config = dict(
    dataset='synthesized solo parts of chorales (CocoChorales)',
    train_examples=39062,
    hop_length=160,
    input='log_mel',
    win_length=400,
    num_classes=13,
    depths=[3, 3, 3],
    stem='single',
    loss='cross_entropy',
    beta1=0.95,
    adamw_lr_other_params=0.001,
    batch_size=384,
    lr_schedule='wsd',
    decay_fraction=0.2,
    final_lr_fraction=0,
)
Rows from block 2 of a small sound classifier, named by matrix and row number. Rows with one number belong to one channel. Each number is 500 + 50 x the weight over its row's rms, rounded and kept within 0 to 999. All counts start at 0. Numbers have three digits each.
After each channel's rows are labels from the 100 clips, of 14848, where the channel reaches its highest value: "lies over" is the class under the peak; "responds to" is what is common among them. Only what is clearly more common there than usual is listed. The data: synthesized solo parts of chorales (CocoChorales). In brackets: how many of the 100.
# convs0: first width-5 conv (model.blocks.2.convs.0.weight, 96x96x5, each kernel summed), inputs 0-95
# convs1: second width-5 conv (model.blocks.2.convs.1.weight, 96x96x5, transposed, each kernel summed), outputs 0-95

convs0.50:569514549510505460499448461489419520436475573515528424505518528561516564490398551493504516571572512607456410564519447587448449488504547519464487473434487554562526532507462547490571509540479576516421488553482494459562654520439498571606477475558445486550488566554502490468468425458506562553
convs1.50:402435494591429530450542531545510479482621353438491467498428437553423459547588458540516459509500531398428622497450569460519553577460508497515543533527510473511456448476433527472535501454509383516443466510460532523473433539560457503530482468509491495482455471457540457443528514550546457464
lies over: F#5 (53)
responds to: note F#5 (58); violin (57)

convs0.21:438511532544442499398491570470506360503448538528555558570460554456491543424604494472464546463537418471481504432393549496519426575571458502548448486493462496592537543538561494508454436513421552482475446468493488520503485565549561455493543494486472499442354474462450544526473462559555504481
convs1.21:504503455512484583556519518482565510496631467438473501461568527530546516512401486472638490516477522502493573443616439495563387540505494518516497520504487449457442433547501575494563530536531488506499544467500473554523536432517491478446429498487543504565613421478479417463479627521552593517
lies over: E5 (50); C#5 (26)
responds to: note E5 (57); note C#5 (49); trumpet (46)

convs0.83:518497545558498516473455429454510549504525472531508506473506527426474479481576482515473529505437432372537566508439477414457487541481513562543500468540424499466498488508689608455495555551415530476486544588494473528455564520512510475534579567535537516388456490483420417581435484507499477442
convs1.83:509462516391567501553503620491437530487434526499467454544464567529552505536415498550555504476503655479498476434552465535550478481481507503404528554563590517549481471516414446506468516497542538521443473488569506549469489532480617431541567487532406536552505413503519567464454432517575447482
lies over: F#5 (28); G5 (27)
responds to: trumpet (63); note F5 (43); note G5 (33)

convs0.92:526478569579416536512479543496542471492548440508460477485491500550482480435539510550525485512519521598510511579530499503478510521437567535516473533503508457503523521422514415508613491527611558518479428483555664541567560405487563532532592530443599483521535523387521451514473490399461457534
convs1.92:511504452476461485605496475470521465464564451503489443537497449470514542489446451508534507501462444437480534423443492436456490563562552460501617420589515502478515434454495486483381439465510419499476420497433427509429375576501448498428486519480476559440349534496550480453493534509442452466
lies over: silence (64)
responds to: note G5 (47); trumpet (43); note F5 (31)

convs0.0:445584492508482410531567507535509411475588542466532545460452473454515538515484475464460504491448539501510455513514432526522538553546529462573486541483549473468428497438536504545509511429518321505470499505575539480467448523507507559622503424526569537490439448517468374489500499599583435409
convs1.0:473570489518561484587466444501405517500509474448398474503528473525614500442520487515488534578572514625501542556514463502489485464493517560498516542549512491523530544472537496575504504553417587462536558511559431529495557449436494491358588560502614423548570550507483561484560439518440474489
lies over: G#4 (33)
responds to: note G#4 (40); trombone (33); note F#4 (29)

convs0.23:460500492493554446437537456477521537472421504484528483436636554482529595523536516527502565547433423498518483462440422434470497638435465443452478506532439555469503551467545498443485498523523454485450426606518559449609533511536496543486504489541450506548472556595427554523483519469366474501
convs1.23:546483451454408595565472507458421505540518461427581467458404499516549470567464429553465492498459455400448540597513532509483450515543503524586526476526487462562519496606571560509555482500489515576476497424417504506441457524519456523539473534589488557591523484538509421474477486612523409462
lies over: G#4 (56)
responds to: clarinet (99); note G#4 (64)

convs0.57:419444495466506485510566433507553483481496544558456478571473516526499564445536526560540450542456497457466463504529481483528427511491625522454410480620467521553526523590500562554524522545480577563511431538529695500581495475526479501464587492541563573500483516540441446548540516568557504513
convs1.57:529494522541377483520452526540501456483461448475509382425472510432519482463467498449436522467466524493496552440470531477397468534570459489508502508484510475417512462460463414470456419516543421442506416453428418457483407402521508554433436475414507476549401520516466501453476482406453393498
lies over: G5 (26); F#5 (25)
responds to: trumpet (100); note F5 (49); note E5 (44)

convs0.6:469524413549408455554484505514477477550421524446544490586535525548432412499506450455461471559531563505574465547473391550554488579456589434449522438455487497528578542567473501469570432514542591496529461529474585499527510500570480437462505491488455435381511525581462527442495518422457562515
convs1.6:496422536502445543480565497439532576415512417516521535468524499511499453623470536492484521514544493514399495521497501470511489488487527578415495505585404481508416459365401544557478472524571464501604538540442488557499566455450556534521529512503491489544452405476420435398457529546553503526
lies over: silence (69)
responds to: oboe (100); note C5 (49); note C#5 (42)

convs0.44:481411373503546505474563473530499426344661551479449504563492439531476530494533563505450400377503529521558467475436454498415451474500524541490527489448529530475429453454471596456477502431514443449494517507532497510438539443483544440504539481461539493526469515415476503485482537568501473528
convs1.44:519507543512502509529525565557461556404490474424473520412473471457508479531484520522473491512494523493529508494500497474558538542523506497487459551567463447538573445473503403522487589550436615524505551501473478492561578468457416460606568540518520548512501442599432532492557426462416313437
lies over: G#4 (55)
responds to: trombone (58); note G#4 (57); note F#4 (41)

convs0.19:428490517438477540416540522541442568520494536473629487513510504500507491510522511434500556567487469577498503472505501617465414456484543523564449498513527565589529480572473512596487512575447543519447512472471607568580515489582625518482471529514525511496439495395543538500569563533616489469
convs1.19:464501541528426512394494477438548452547473513418453384431479515453528544382481439535432481456552475488518504528468512410478510423528489442487505437451503435413510543455475398401482449453558439519568511513519424428466454505523412547526487492491460529461449415474434507465486472427402507532
lies over: G5 (39)
responds to: trumpet (100); note G5 (52); note F5 (48)

convs0.87:553521407429483510452468489624395495553487484495481543474543511454545604523488498483504512472543461490469585463502449428443579519542491487398522489490435555487545528501409559436525397516508533482500522463504547544505552543439590480483496536554450542553556545573374555550604561457504527535
convs1.87:508426542522492577532381539460567456459455402474516481500539498462407462503487461516462452490470471474431360514500518474495496548444549557522470501520502506626426514555610577444545532428555487522564392540454489440477450556532476515584530580484538447532551502489492498493530573480427442490
lies over: F#5 (30); F5 (30)
responds to: clarinet (57); note F5 (53); note F#5 (35)

convs0.75:483481480499446532434498469518473539469549453574513440556511544508455593554428589485492473471512535568555469546515504504500485449469429520630449567609458448614533485428579560500476490501552460482440594509461537556520631477565548478573487507448509516445446497430429464543492457486495410479
convs1.75:571457561500588524532521531501553441510487526474487501458436457464505529487535492525450530538481528457408515411498561583478519603521503511447421554518478656493429661555457470545472483504445464477573485492506479452568423497523595558459550481465473519430509450489524569423528572573522490490
lies over: silence (57)
responds to: violin (64); note F#5 (56); note E5 (54)

convs0.36:476463548503540608474604467530462458586441497484504408524622516481556568485454510445509498515444521547484495471508357516542526464516517462578480534548474507509557466506596517597511538484509536500475553438487593536497482566445544460454510511641505464508448490503581423535562473509610503515
convs1.36:490503521613402383472375493505545436495401532420491583432483440406509525512476536542511446449527500538486498496452507543427448491552485519445519500509381474485460505417553520473462410457495441522528540507518441456593489488485463606481472482434497515410440479497490520563435496476426496456
lies over: G5 (37)
responds to: trumpet (100); note G5 (54); note F5 (47)

convs0.95:515537559523544522537462437604590517501455552464403502478483449477478560539432460520468466496526516508429400570420489452557466481492458389471471541515525489531333502504503518524582576491477454390561470515525492476461551494463519588586506513574567502408494490508571514472528458564556516504
convs1.95:496441458519573471503505543415367526519541489511507453462476498504521531496395532459514410602601453468449507468551429517456541500544465564506527412591490492548505481452515546473477515496500513452499564524468494568468496371542487425511492488505527439579423556369440433498455517504463446593
lies over: F#5 (33)
responds to: oboe (42); note F#5 (38)

convs0.65:531482463499497593525520584493502441546583519557528537412584411475546458530533484505612526485535441551511442596605482524560557445506562488503506607558539496538483622560492537434533486523592477463544591492558538462556503522497526480431418552461508534518467410473528444489567501489540490505
convs1.65:526563459347460441501526478500479530530467515536532466545456582473379516494479553510547540452473516511475539450446567530511571520459444517534463440529376483515517525466498521635471468421427562546468531455574489656466534497422509576529526575531512485512494465515505523524545481556568557468
lies over: F#5 (43)
responds to: note F#5 (56); violin (53)

convs0.72:526535493515514397453479506415586511534441556483462551604430551506513639503497479430532570468532544496510501499521515479475579616582526456497532547551435500525553546499471461493524416465507416574402568456534595575518516549405485539556501489466552524490526468470515543476492464542575569548
convs1.72:464525504469543548557499528513472409493558433548500499425543492523509354439523361497469444460520435528513495446467485450516465485419463448505429430515593472489460468567565484487456598466569553456542489530566434504508498556584581506508504469533598487505511428468431473548589578449520529513
lies over: E5 (59)
responds to: violin (74); note E5 (62); note D5 (38)

convs0.69:523501455496583533541529475553484499468489658507376483515519593451438489462452372538514469474557472534532524457506478475496458459475474489582460531528567451468427541571607505463470428474397526547491473530463481531435427522501468454518567472450436535516501525601495566507498488410400509508
convs1.69:495458525499476499474518500452509471472514417377591521522451468489440590530470592452464458493497492557407447529489499524574471539494540559492513449509422424480533470404370461521536509492562525533435525506495363464530442400476538516477594483582458490406487519495407479470531511547558544513
lies over: silence (99)
responds to: horn (51); note C#5 (30); note C5 (26)

convs0.4:438466458518448529416564520511520469461517445540551450504465510458598471447579494531503517489509535447527497560514551484456645466492457565499426493479488463488578518480525523514444449519447351539592540492530440522440486381483510479506501568427445596538482529508476480505428489482383395520
convs1.4:480450539504406425597473493428403525531422410603483516540513453467482486532461625459477479489521353516508434425521481447466372512542517491446497477487492480566485476485492535484474556507616507488453493511447582431470511582515527486496460517544509408510514407514543511504470478545512429469
lies over: G#4 (44); G4 (27)
responds to: clarinet (94); note F#4 (56); note G#4 (49)

convs0.18:497430483477478576427479587473497458544553499576535441562429399531492543547573539480506544514480435498537459549459516566451466555586497482500430420554478492396443423496443445439537453422489463433557506448473480544495487509536468409436542448517443577508499536475389475568561574517462446542
convs1.18:551506527466430470555481483508549541521446391482513525490523531552486476447487499562479557424496519435559399537567461364544492570518532475480521598463508522554537455488409492541536562530505504454514510549512627414493522392495513443573485475462490457431533547524542542397470451448576459424
lies over: E5 (36)
responds to: violin (91); note E5 (47); note F#5 (32)

convs0.60:551501498522467426493433443451554419523473530576523513565450421507519495463567561458491576477508425423574434557541640542591444529599474507568548517397521483463490476552502489500441500397445506525489458545560455505398525553444558481525500476442506550521444396512493520554472511514477503553
convs1.60:486531463495569481534587543582417488487477462473515491487602531511456454521498447552510497507516579519487492487468380499422450444436581475452499579552410493437567518439507489479599522606521490384487479526454527526539514436505500498487516478567500496430528586451431516532496614483506442379
lies over: silence (38)
responds to: trumpet (52); note F5 (49); note G5 (48)

convs0.93:574504476504461560520545456461545542455588465599565513458495491532523443568535502523508488440447462467541543479524420458536437439432525504529430458512500496591454528393545558479529494527390428527447465508522437582445527491476458491600525530518445512541622551522356467531427491558509503537
convs1.93:510413552420565463538465524508462423504527540400492456616532493515470562431608503483475448556505654530461477473449372490435506570465499530487550543447545579446424497575502499572493530424539515540543543491442507507492462473497580537485516496447374504537456456488520518521472512464494515526
lies over: F#5 (54)
responds to: note F#5 (65); violin (51)

convs0.84:596503588479487490557499459396435418441532562562545465590569472457587485500456444528496451452498523481488480590430586462559463521454453497521500500557480556422437555463556518485465450442401504468451557564580433510536479546477530510567584440455545559485553529474408490524455533505518527434
convs1.84:376560448505572467373590492605515480501495432503441498450435484527465538470504566536561546587525499520544529492463442589471476546488440399554471489467450480524517441394526567510532540522478552437478516462521446555514447430421480414488534556512484487507401517440495545494489494465607501516
lies over: silence (78)
responds to: note F#5 (65); trumpet (46)

convs0.89:526518508517415491531483443529489447625464467529456581497503555471583499499448503489461548536438419489517658520548540530582445551567519527538521452468512567437482570514569561536435470551458545574488470459532460533445508501620513480499595525488505521529517457543474555562505528494607405437
convs1.89:497552486521523558413500522436536500430498534454510364501524590499547495560601456506563478568530506547602472505464474476446464399367503513489469436544582420560508510470507439522466542485503526508494476403558536532593505518469440444524434565521491470501548526453440390458474543472447525450
lies over: E5 (35); C#5 (31)
responds to: trumpet (63); note E5 (42); note C#5 (42)