config.yaml
arch: "tc_resnet"
model: "sound classifier"
dataset: "synthesized solo parts of chorales (CocoChorales)"
train_examples: 39062
gain_aug_db: 6
noise_aug: 0.01
time_shift_ms: 50
n_mels: 40
hop_length: 160
input: "log_mel"
spec_augment: true
win_length: 400
targets: ["instrument"]
num_classes: 13
norm: "batchnorm"
activation: "gelu"
drop_path: 0.05
depths: [3, 3, 3]
kernel_size: 5
stem: "single"
widths: [96, 112, 144]
loss: "cross_entropy"
init: "torch_default"
residual_init: "none"
optimizer: "soap"
beta2: 0.999
lr: 0.0022
beta1: 0.95
shampoo_beta: 0.999
eps: 1e-08
precondition_frequency: 16
max_precond_dim: 512
merge_dims: true
one_sided: false
adamw_lr_other_params: 0.001
grad_clip: 1.0
steps: 10500
batch_size: 384
epochs: 103.2
lr_schedule: "wsd"
decay_fraction: 0.2
final_lr_fraction: 0
warmup_steps: 1050
weight_decay: 0.09
adamw_weight_decay_other_params: 0.01
Rows from block 5 of a small sound classifier, named by matrix and row number. Rows with one number belong to one channel. Each number is 128 + 32 x the weight over its row's rms, rounded and kept within 0 to 255. All counts start at 0. Numbers have three digits each.
After each channel's rows are labels from the 100 clips, of 14848, where the channel reaches its highest value: "peak on" is the class under the peak. Only what is clearly more common there than usual is listed. The data: synthesized solo parts of chorales (CocoChorales). In brackets: how many of the 100, against the usual share in percent.
# convs0: first width-5 conv (model.blocks.5.convs.0.weight, 112x112x5, each kernel summed), inputs 56-111
# convs1: second width-5 conv (model.blocks.5.convs.1.weight, 112x112x5, transposed, each kernel summed), outputs 56-111

convs0.102:126090135076079154173092138082134091144131204154089120106140174139129142123125139110121106116169078129136152159102178098103143066138137139076086101140093136116139124081
convs1.102:090079129077117071115073132123133096045108081115128090207054138093128085117105105172118142150096140127129140120140080167120140090137112138138114103206154117118110097140
peak on: G#4 (51 vs 3.4)

convs0.78:111117137088117195129105099113159148107156156160113078133156074094128067153093146125181131129119150147067127129120075164145123127149155126201152196150081150154132132199
convs1.78:097141156123092151119123084139107085172043102124195098067097132110063149089158117141127151117082178123078080143118129167125149119117124135095156069145066086117106108128
peak on: silence (32 vs 12.5)

convs0.101:117050125096076087124196116139133098094131173083130151096146157097071141139176131123142102097120100123145130166182161098128180100145096102128189161087129059118128120049
convs1.101:141194122180125154106176137185132125110121106096158154089067103107143084081087168173100078126094127113105189104093129115167116111104065146153071154196103184097159141121
peak on: A#4 (34 vs 4)

convs0.100:230121094120119108137103109135101117125113121141099132130151134133113150117176118116102097177109063094118095150119111149090143119192097073096087109109157061143178110148
convs1.100:084166126144106160215126170102156155148092076114127156157150112156128112176131184103114139134129173133069138145106158074191171133113074160177096145149055138097115167141
peak on: F#5 (59 vs 2.6)

convs0.88:147167151134163171135173129068122122103151180116183076124145132068163117173122125158151156097107171123129203177126151119182137079126172078136075094137088162119084107111
convs1.88:187164148156165094108139146142121121116128120153139110118092119126119139108090145125075143122151092110129178094120142122111143079117079078126131161088039166129161097100
peak on: silence (49 vs 12.5)

convs0.72:163177141173100130167128134111100082095127141182136196111096185170160067135175185139120121144153118146139127179166148116123105088113121104142077106166153127091128143095
convs1.72:103063115114095166126141104113055165124128085084100079120174185166113115118022150144126129144163129129114120090142140117165107109096116147135134113117085128147100125153
peak on: D#4 (30 vs 4.2)

convs0.106:100075117114107113137126084140079197160120152122137156102168253129058109110161121147178125104092126107174134164104174107156146191115169089145125127157110130090091120110
convs1.106:143154141140154129044124147107123137116136133108117098143096093096137121144147090122147112133156127101183156163162118140138138114128132114127131129120179136163119151146
peak on: D4 (28 vs 4.3)

convs0.84:159098115176169136137117065194148156066161112155086132162129092093109169088131124113165117173101076112135116159160128132120144105102152100175155093170102130095112063142
convs1.84:146144193158116172180083149119049140159129150081122131167122095140078119112153150159136155115101142136185131136105141114132077136115093100096118115182096138118131147157
peak on: G#4 (40 vs 3.4)

convs0.37:153146154139123119114163106102132159178060129124096143076122133122112139106096048110120132149137077152184202124172126149106154148155103156118128089116091156153094115141
convs1.37:101167104076127144136161093120097128106164128111041074193148127084166169153138125169120132100112102120202187129171090120142114140136141129097108140109184117137138141119
peak on: C4 (60 vs 3)

convs0.87:083164109172109168085150061062129142113117151088102129171166182086117089108149116147076107131161047163109103084116126126133102149124101108117099090082128113115161059141
convs1.87:187143155122120136151116116185097110150113128102108126106159179094135131173112134164143159183120133111115115136209117063092130143094189084137116111118113122107116166128
peak on: G4 (26 vs 2.7)

convs0.110:153170125112099100111146110094163135125126157136144148134105157177088140123175106081142101054204087158142111076154099103136146087057100153146183120200106107098124128119
convs1.110:113133071209202126152139102137078158123088090114107124132125060108206125124110120104091120136087114079127163108131136153136119132125063139181111129093173179158148169095
peak on: D#5 (33 vs 3.1); G#4 (30 vs 3.4)

convs0.61:140123100098140132119170056155128154109176183147091162134162128091073174137143130154146079137172078125137115096174170104142084158106114054087118154125114169156116136118
convs1.61:070144135118122151080133113130128092176129056069107136084110090101093159114069108122150101077209095121101112115076175144091102117098101121130161111163101131129118163125
peak on: C5 (37 vs 3.8)

convs0.96:078145137082113105112155116149130084113160134143166135156138104086097086159082149132170089154144128128154122187195144111112142179140171122079135117084136156071076124089
convs1.96:150125105132124099159104137167203197077124137176119152137127101123163161165172114092156124147075101118124112088076100078143132088117114120136066106145136178184151111132
peak on: G#4 (57 vs 3.4)

convs0.17:161087132179172121129126159148135112150142122159084110179140161114088162110103120151115098176151129147103092108120120131139146196122154090039110123102174122164094152089
convs1.17:125189134105159161144110178130095081159109105138121119109170159188142101192138155133138166092107133052108123130118101122127089051098126097197168135138115088124186137105
peak on: B4 (30 vs 3.8)

convs0.18:097175174077204160092136089131166139130102139186084181126152182166116155102097159078196185102162132108178123155149066101078140118087127119096139100151136114113108158121
convs1.18:121127134122077084108154179091145145130160086072123083127172170068082145106192095122134118122138112171125087123136127135155126117098138093122128163147068153094157135111
peak on: E5 (55 vs 2.6)

convs0.90:097129061131105149146104153160207149110131104112076112118154139152121112128133087104158065099106099183159103116144141067110147106113149137084158145084118112120108123170
convs1.90:148104133075149112124153112088108080093085130130101159150118142080124129065122117142058092140178139077099167100083078155134149127081110114100125066155100108144106098097
peak on: E5 (31 vs 2.6)

convs0.94:129139095124172106132087132145175132128106156132105186093104098169119140133110145120252142139199133129152113110123091145081143111132130128079141132118048169101105124113
convs1.94:151081127079123144101084124101067092137164073137134104079104101158124104097142121106164073116098117125116124166074145125113082127137110105173151132128139074115136136101
peak on: E5 (45 vs 2.6); C5 (30 vs 3.8)

convs0.81:106119158087133080139098152132071170154131077145146190132097160230085113131150117121090104185168165122152115148180130062106147150109132110090123079135117130094095101136
convs1.81:162079148158113159083148160121175089136111172120102088108139142110164113153118106117149174078123100134148091113066113174154105157164131063151180142103123142112175112135
peak on: C5 (35 vs 3.8); C#5 (26 vs 3.8)

convs0.22:119167159136168079117095162102108132102161161124077112132131111124086102156135138195105155167188092167113167097148129074118136120111150140105151105183045102147117161109
convs1.22:091114146123125144138161112129130117142128133111168132129161142127102172161090118127185140085121096154121164111229076158091050169118198119086122092091135136141141141095
peak on: F#4 (27 vs 3.1)

convs0.6:195183128101130097141101109156143155080120154199143105119137117067123132146084113154178113129151147192190113167115127144152116153121157148134129138129069148120088166089
convs1.6:089070116120126131118139122148113150143106153171122188121140177119150144080149097068128120100145097075098123131117118117095146127100129150151119082120074060124123117149
peak on: F#5 (28 vs 2.6)

convs0.67:201159110127106129132157092115148092144151131133111131089131142073108150112059118142113098115164133101139211134168153122118073120144138160168141108104122196134093145100
convs1.67:076135084094093132080149108099089143093103134111083119105128092093080115075171112126164109132080099140075128124114094083136105119143118098109130138042106053117101154079
peak on: C5 (27 vs 3.8)

convs0.76:154125137064129101100077058065145172093091105184095125132143145132104122092140179128115102164118093045159111142116110121145126072119120159065055074161136131113140117135
convs1.76:107177128159108121107124100199134152118142177068116103066148139092167142149119173161101092132064133137120112082099108136096155118090181124153103186087201071184057131113
peak on: C5 (42 vs 3.8); B4 (33 vs 3.8)

convs0.65:144185141119124179119107053092135179134070144193160126152139066159115141140109099102163071088096104132111176154147146144126143237163114133164151130143116109135132097074
convs1.65:146097146144106105094120213180161179131254146061086124127195147052135112113096154122135162121132145150129128139111142155132120081089183120092069120125138149139114148160
peak on: A#4 (28 vs 4); C#5 (25 vs 3.8)

convs0.108:092126148096131197110100036132140064128115121129171096131085108194098090119096149114141128124098131117141128182171162166153120120154161127086174085102118079122159157127
convs1.108:133089122095121038098079163140073156123129158155125175142160144101089159200115136146112148087141082174148196130100101063105126160152137165101113144125156151069137114123
peak on: G4 (37 vs 2.7); G#4 (36 vs 3.4)

convs0.69:099110131075070131150179046161167128171114133173151094178149142153110141077097135148134136109129131124111170116173128139078125164067173206154123118077109112184163079167
convs1.69:084090098078167154141109089105122111123105118076096111065097162089089158114111155131082127147148161157113098093157129142164131112092102090107136118143123060128095080092
peak on: silence (51 vs 12.5)

convs0.48:126146114130135073100110090122126096147123192178147137100100143121069099157111216176118166178184090123113187172106099125151098121109140152105197099116164132208192099057
convs1.48:142135066108071111107192119173051146131093108098118154120154128092093110108121121086106137139103142118062143073148133090155101150145064065120089199157062139130153106136
peak on: C5 (51 vs 3.8); C#5 (26 vs 3.8)

convs0.85:177171144086226134162126092142135115110138157171113084125120127107113153131086128136191170093168126105144143147142118147111143151132167147136173110135077130152120182080
convs1.85:126057129097076085140094142164149123111124152104134170128132102120106159104144084056101162084187130077071108143150073142099105144109143126130138081183129129075151092125
peak on: D#5 (47 vs 3.1); E5 (27 vs 2.6)

convs0.27:091120115075168121161096096132096136163065132087122073172112091133129147090128108156139117079130109107130171152108138085145100160128161183095107101167110096161123142067
convs1.27:158168118170169136171171064121208085077158169102086122086114137110124099111108119114189160143174129121138146133156142134113120094152111130091140169168077120103145117181
peak on: C#5 (27 vs 3.8)

convs0.59:149137111151094124127086197161143148175118137133219138156187093148140137109190100041162111158102137110123113140075108141116130154133140151103213083086146076105168175117
convs1.59:138146092125073102119169083064123109119118135157139149108058139116114122177096149214113113113103148106126100105150160114127147149128088099201117150120065133166108066145
peak on: F#5 (33 vs 2.6)

convs0.41:105099131115073133140093101133128117129120141135156143167162166089098163100153124162147068095182151148169142117102080097107139196176158091053096201124121125077136094166
convs1.41:158159098169119105177122167112141127109119095143168200150154073135175190128092076104142144053149092148131115135145133130133154128109111239163133096155164166087089132121
peak on: D#5 (35 vs 3.1); G#4 (28 vs 3.4)

convs0.36:134155110150153147129127151110202159087095115144105101195150107130151114138095085149131117158124061141086116138183136178116138123218129121094082144173078116124085163056
convs1.36:147076156096095131190128095117055097130099152092132160149082211139138134123157148089103147092125160158167149103126123097133134126083118152101095096117210115132155063158
peak on: C#4 (67 vs 3.8)

convs0.74:082100165112159134164084132101106184110076083138117123188167122124093117157061177151139167109094109141108146080144128128172186154111134111149101136165165111165108116146
convs1.74:058102115137092136118126115159116147147187172133127109088100141066077179141150094099119179085137169112124193188182151138100117129135175112093115096141107130127150131108
peak on: F#4 (29 vs 3.1)

convs0.13:095145121110146163114155065132131123135111082098162122091104118085123128105119114090107088136092113081125103133086175185098105094141103120132131087115084093109132108052
convs1.13:101101158154107114104137142128129110141180105201071096125118084099110099107136128152167069109178170180077116144098189140144187095134147192154084175090094122107206141129
peak on: C#5 (32 vs 3.8)

convs0.52:152107103124121100146045134122166117137206163130167103107116129205122115131130174164100117108123090176127131150082132143153077083099135125140187160093102072120145163098
convs1.52:107143126133241127078096129120134178121073154152110107056176103096113111115084126116129093121096180058124068085133093144147135123192129141128122115169105128156094093141
peak on: silence (38 vs 12.5)

convs0.109:124154089115106111141162105184115069172183133087129110146134119112097185129109147096053114096121173055121084087168106116076115113113155131091085130093096154101084195141
convs1.109:104144153122187114154121164048120132094129150101160133161090171181101172124090133147124145158105086135110140190112125142186121150178112120088172116151153085126160091157
peak on: silence (30 vs 12.5)

convs0.103:158134114118126128071152101184134140071152142103148116130146098186160119110174116132134124073159070171130142143129132181151102078110140127120087102095097135131146088125
convs1.103:093122133069145155131132066110156160168080160153122117163157125115100117111127163134094080164095134150190167136144133162166114178149113134142182143078146121131139117136
peak on: D5 (39 vs 2.9)

convs0.44:131130158116093090113176099135152108150152166174146156070155129140120120176143140101121112088182093059104192092157134148165084167134126181109211124144112080169094076099
convs1.44:084095072143171116072112145128061151104089093124164156132117121081096139094104152148097121154119128175112086094062126103140096091098130048113135171117145150113130144096
peak on: C#5 (25 vs 3.8)

convs0.28:082151132148117132118071124114095139135127104085124039165115112063159164155139151136138137086175102129127146051112115151138097143098123097157106094176197111149132063174
convs1.28:102114068155104098103134126112115140116156158107117166120176149125112050080114151173108152171142076091139156132170153128115121153109160110128147108146068120114133130145
peak on: B4 (36 vs 3.8)

convs0.0:127142115049103169118139128163088104089168126184055159158060136128138126109089159105123128087114118110163227127124080127109126097121082129134107129086120070104184113163
convs1.0:097154120150153077062173141104114178128117141084125055094132144116144146065097081162088134144108164154131149192123110152086148082170125144104147190223076124125112093106
peak on: A#4 (51 vs 4)

convs0.83:063093148110133143127112129116115079134153146142137124169112168149104146099139173096171097140217157125199132115181134154096102095116136139173169076157144140118127113107
convs1.83:170115097093140109116122169099174102074181061110106157088151085132130132076118131114095084161090062138183085099063108151151174139126101153074122179142124162098120145094
peak on: E5 (61 vs 2.6)

convs0.45:163140127068157129135119088135172144130119113202133136131129078118112082060136146123123215149102103134126162160213088118076094110097125122147104112126110196178131126161
convs1.45:061084057136084111152186123096076136118090143154195149130119183110136078142130107134088177119159128099093092126156150098134109074131100171128126138119166105176094139160
peak on: silence (53 vs 12.5)

convs0.10:087117107097087123152122052123172145125136134142165170104095125167125134082125120094130109110187123089125147163204127120158180150120157234095135126115136209158111131154
convs1.10:074099081086120148123084134135105109148109085080102055132124115149133173142072143177144094161153167109121082116097147102123112130120150096130104130137119131127074087096
peak on: silence (33 vs 12.5)

convs0.39:116175123114144086173067094155114110120144150130162085072094081148087107146109174157080158093132119109109122061072180085117188176094135067142157156109121104152101107114
convs1.39:068052098159097157061167133111134175132144088113116186156204211079167102175115093063133104145128141113126104109134138130127079096141134133103117127130087111140123078136
peak on: B4 (33 vs 3.8)

convs0.30:126117082162132117097120153111173123158064121070144094098137147096135023105120161152116183083074136138092120096109136092095153121115088117097073071131087147101188099099
convs1.30:120091180104139197140133123152177128118155125167130120150165087069126164177105125128177177177129071199110161130192065142100136112138155091089123121103193120130141106102
peak on: F#4 (42 vs 3.1)

convs0.14:126174124148130149160188132177164158104107129153136148181142060137175135069162190121075114175116104090121153167161116109131077139187085166109105105120133129115156102077
convs1.14:120155086063133093167142044093109107127067161098120091065096101105132112122086143128114143095113089155150175091119108120134143144152127123102163147177052118110091163130
peak on: G#4 (45 vs 3.4); G4 (34 vs 2.7)

convs0.99:161133109175110061106140102127133137071152189129158113153123100151122116165123159138135165086144098127152163137098125105084132179124120102125103141115094110213149091083
convs1.99:151161133087201124118118074170126142076111189147154094119211154119138134117130145129103149109096149096109096149066097096155071119086157147085083111184097117165119120100
peak on: C5 (30 vs 3.8)

convs0.93:095134123133107075150142094157174104079058165199162150147070117150104091152120109116129127153134113092167183088153166141119176111191196152156069060135100176158104145116
convs1.93:177099125092062122096128135173126098145123143101097113110093156097146078135112126127115096119077141112084041156107136171154123118122144100129128084118140088111130144116
peak on: G#4 (31 vs 3.4)

convs0.46:158112133151167168136146109164140113180167131151089124189129156096145154145136126105138135115177189156141078147151117094114056162148139095108052110062077182139129172154
convs1.46:116090131118115142154115119131156078072115152118169090155150131167166112143076091126130206120120100052098134105120051163122147100087088142126042164161115132128128109099
peak on: C5 (42 vs 3.8)

convs0.33:066124172087158103105125134119101156117068091145142071110070064124113157210134116122166107104115080081174138173130150128144127135090125134139190037096108056117122129138
convs1.33:210129100138167114118118164096153085118173133111130180160134113080150113053082119161110150089163101179123175122150149162083105176122163149147107176152122208100108137071
peak on: G4 (44 vs 2.7); G#4 (32 vs 3.4)

convs0.107:140108147109093135135165057163154084136097131160158175129093145124087110140128194142137146134114112135139163095165174101127129122164144183113139137143149112154121109152
convs1.107:134093113139101154127122100133124085093123149121074095073117130103107061095160156131095126128112128092090099106108080129130137097134117141153049058130088076093105110075
peak on: D#4 (55 vs 4.2)

convs0.80:127106135117171141163197131102062161147068143057161125138132164073172152112144146130100122118190109105107129071150113097168138139173114095084125164160129117127109102080
convs1.80:089181103156114104126143151067121056105165130082080133135138146196070146138132141178150190111137145131114098123151110106081083163149103141130154074132134126055127153149
peak on: D#5 (46 vs 3.1)

convs0.50:177112142147183099108119162201123142068124182130136145163154134085092118066166113137166126139142113135073087123181143069155127139174169076138155157198161124136108101072
convs1.50:126135165101117138138085102122159070087127109119155097108148166177114122154154165086068099105139112087122168121129111199092090098033111110078155072100106057154105111151
peak on: F#5 (47 vs 2.6); G5 (25 vs 2.6)

convs0.16:108140132097100122140156025152102148088079102191145135160130139159094107128109184136119165096093127148105197133188093132113140137125098144159216107125153105166090137126
convs1.16:100093076114165141093189127125097141138156152141155137089138100111183088107167101109136114105152144158135137131112086154160126114118144100025056179129105203150101108086
peak on: silence (84 vs 12.5)

convs0.25:144147082117070105105090119161145134130130142122103188105095152124157147125120095143085087167114095133129095090153152142126117096203157171097123115109111095081149114145
convs1.25:096112131113154172198073084055128138089101136115109109148086130156107111118101118120116100096165093139140106128139128137124150114109127135134102109178166103151069174126
peak on: C5 (43 vs 3.8); B4 (27 vs 3.8)

convs0.47:093180115147208099139118083157091146116178116164082108117100145109099157128112132164131128087166091146134147073112172113124069150133098101111088103147079189129135131180
convs1.47:176106128149178101173151164162087089152134108134148162086149147142136146180147162130180121177169114091160117182076116110158083148181077117130190184120101100155120059109
peak on: B4 (29 vs 3.8); C5 (26 vs 3.8)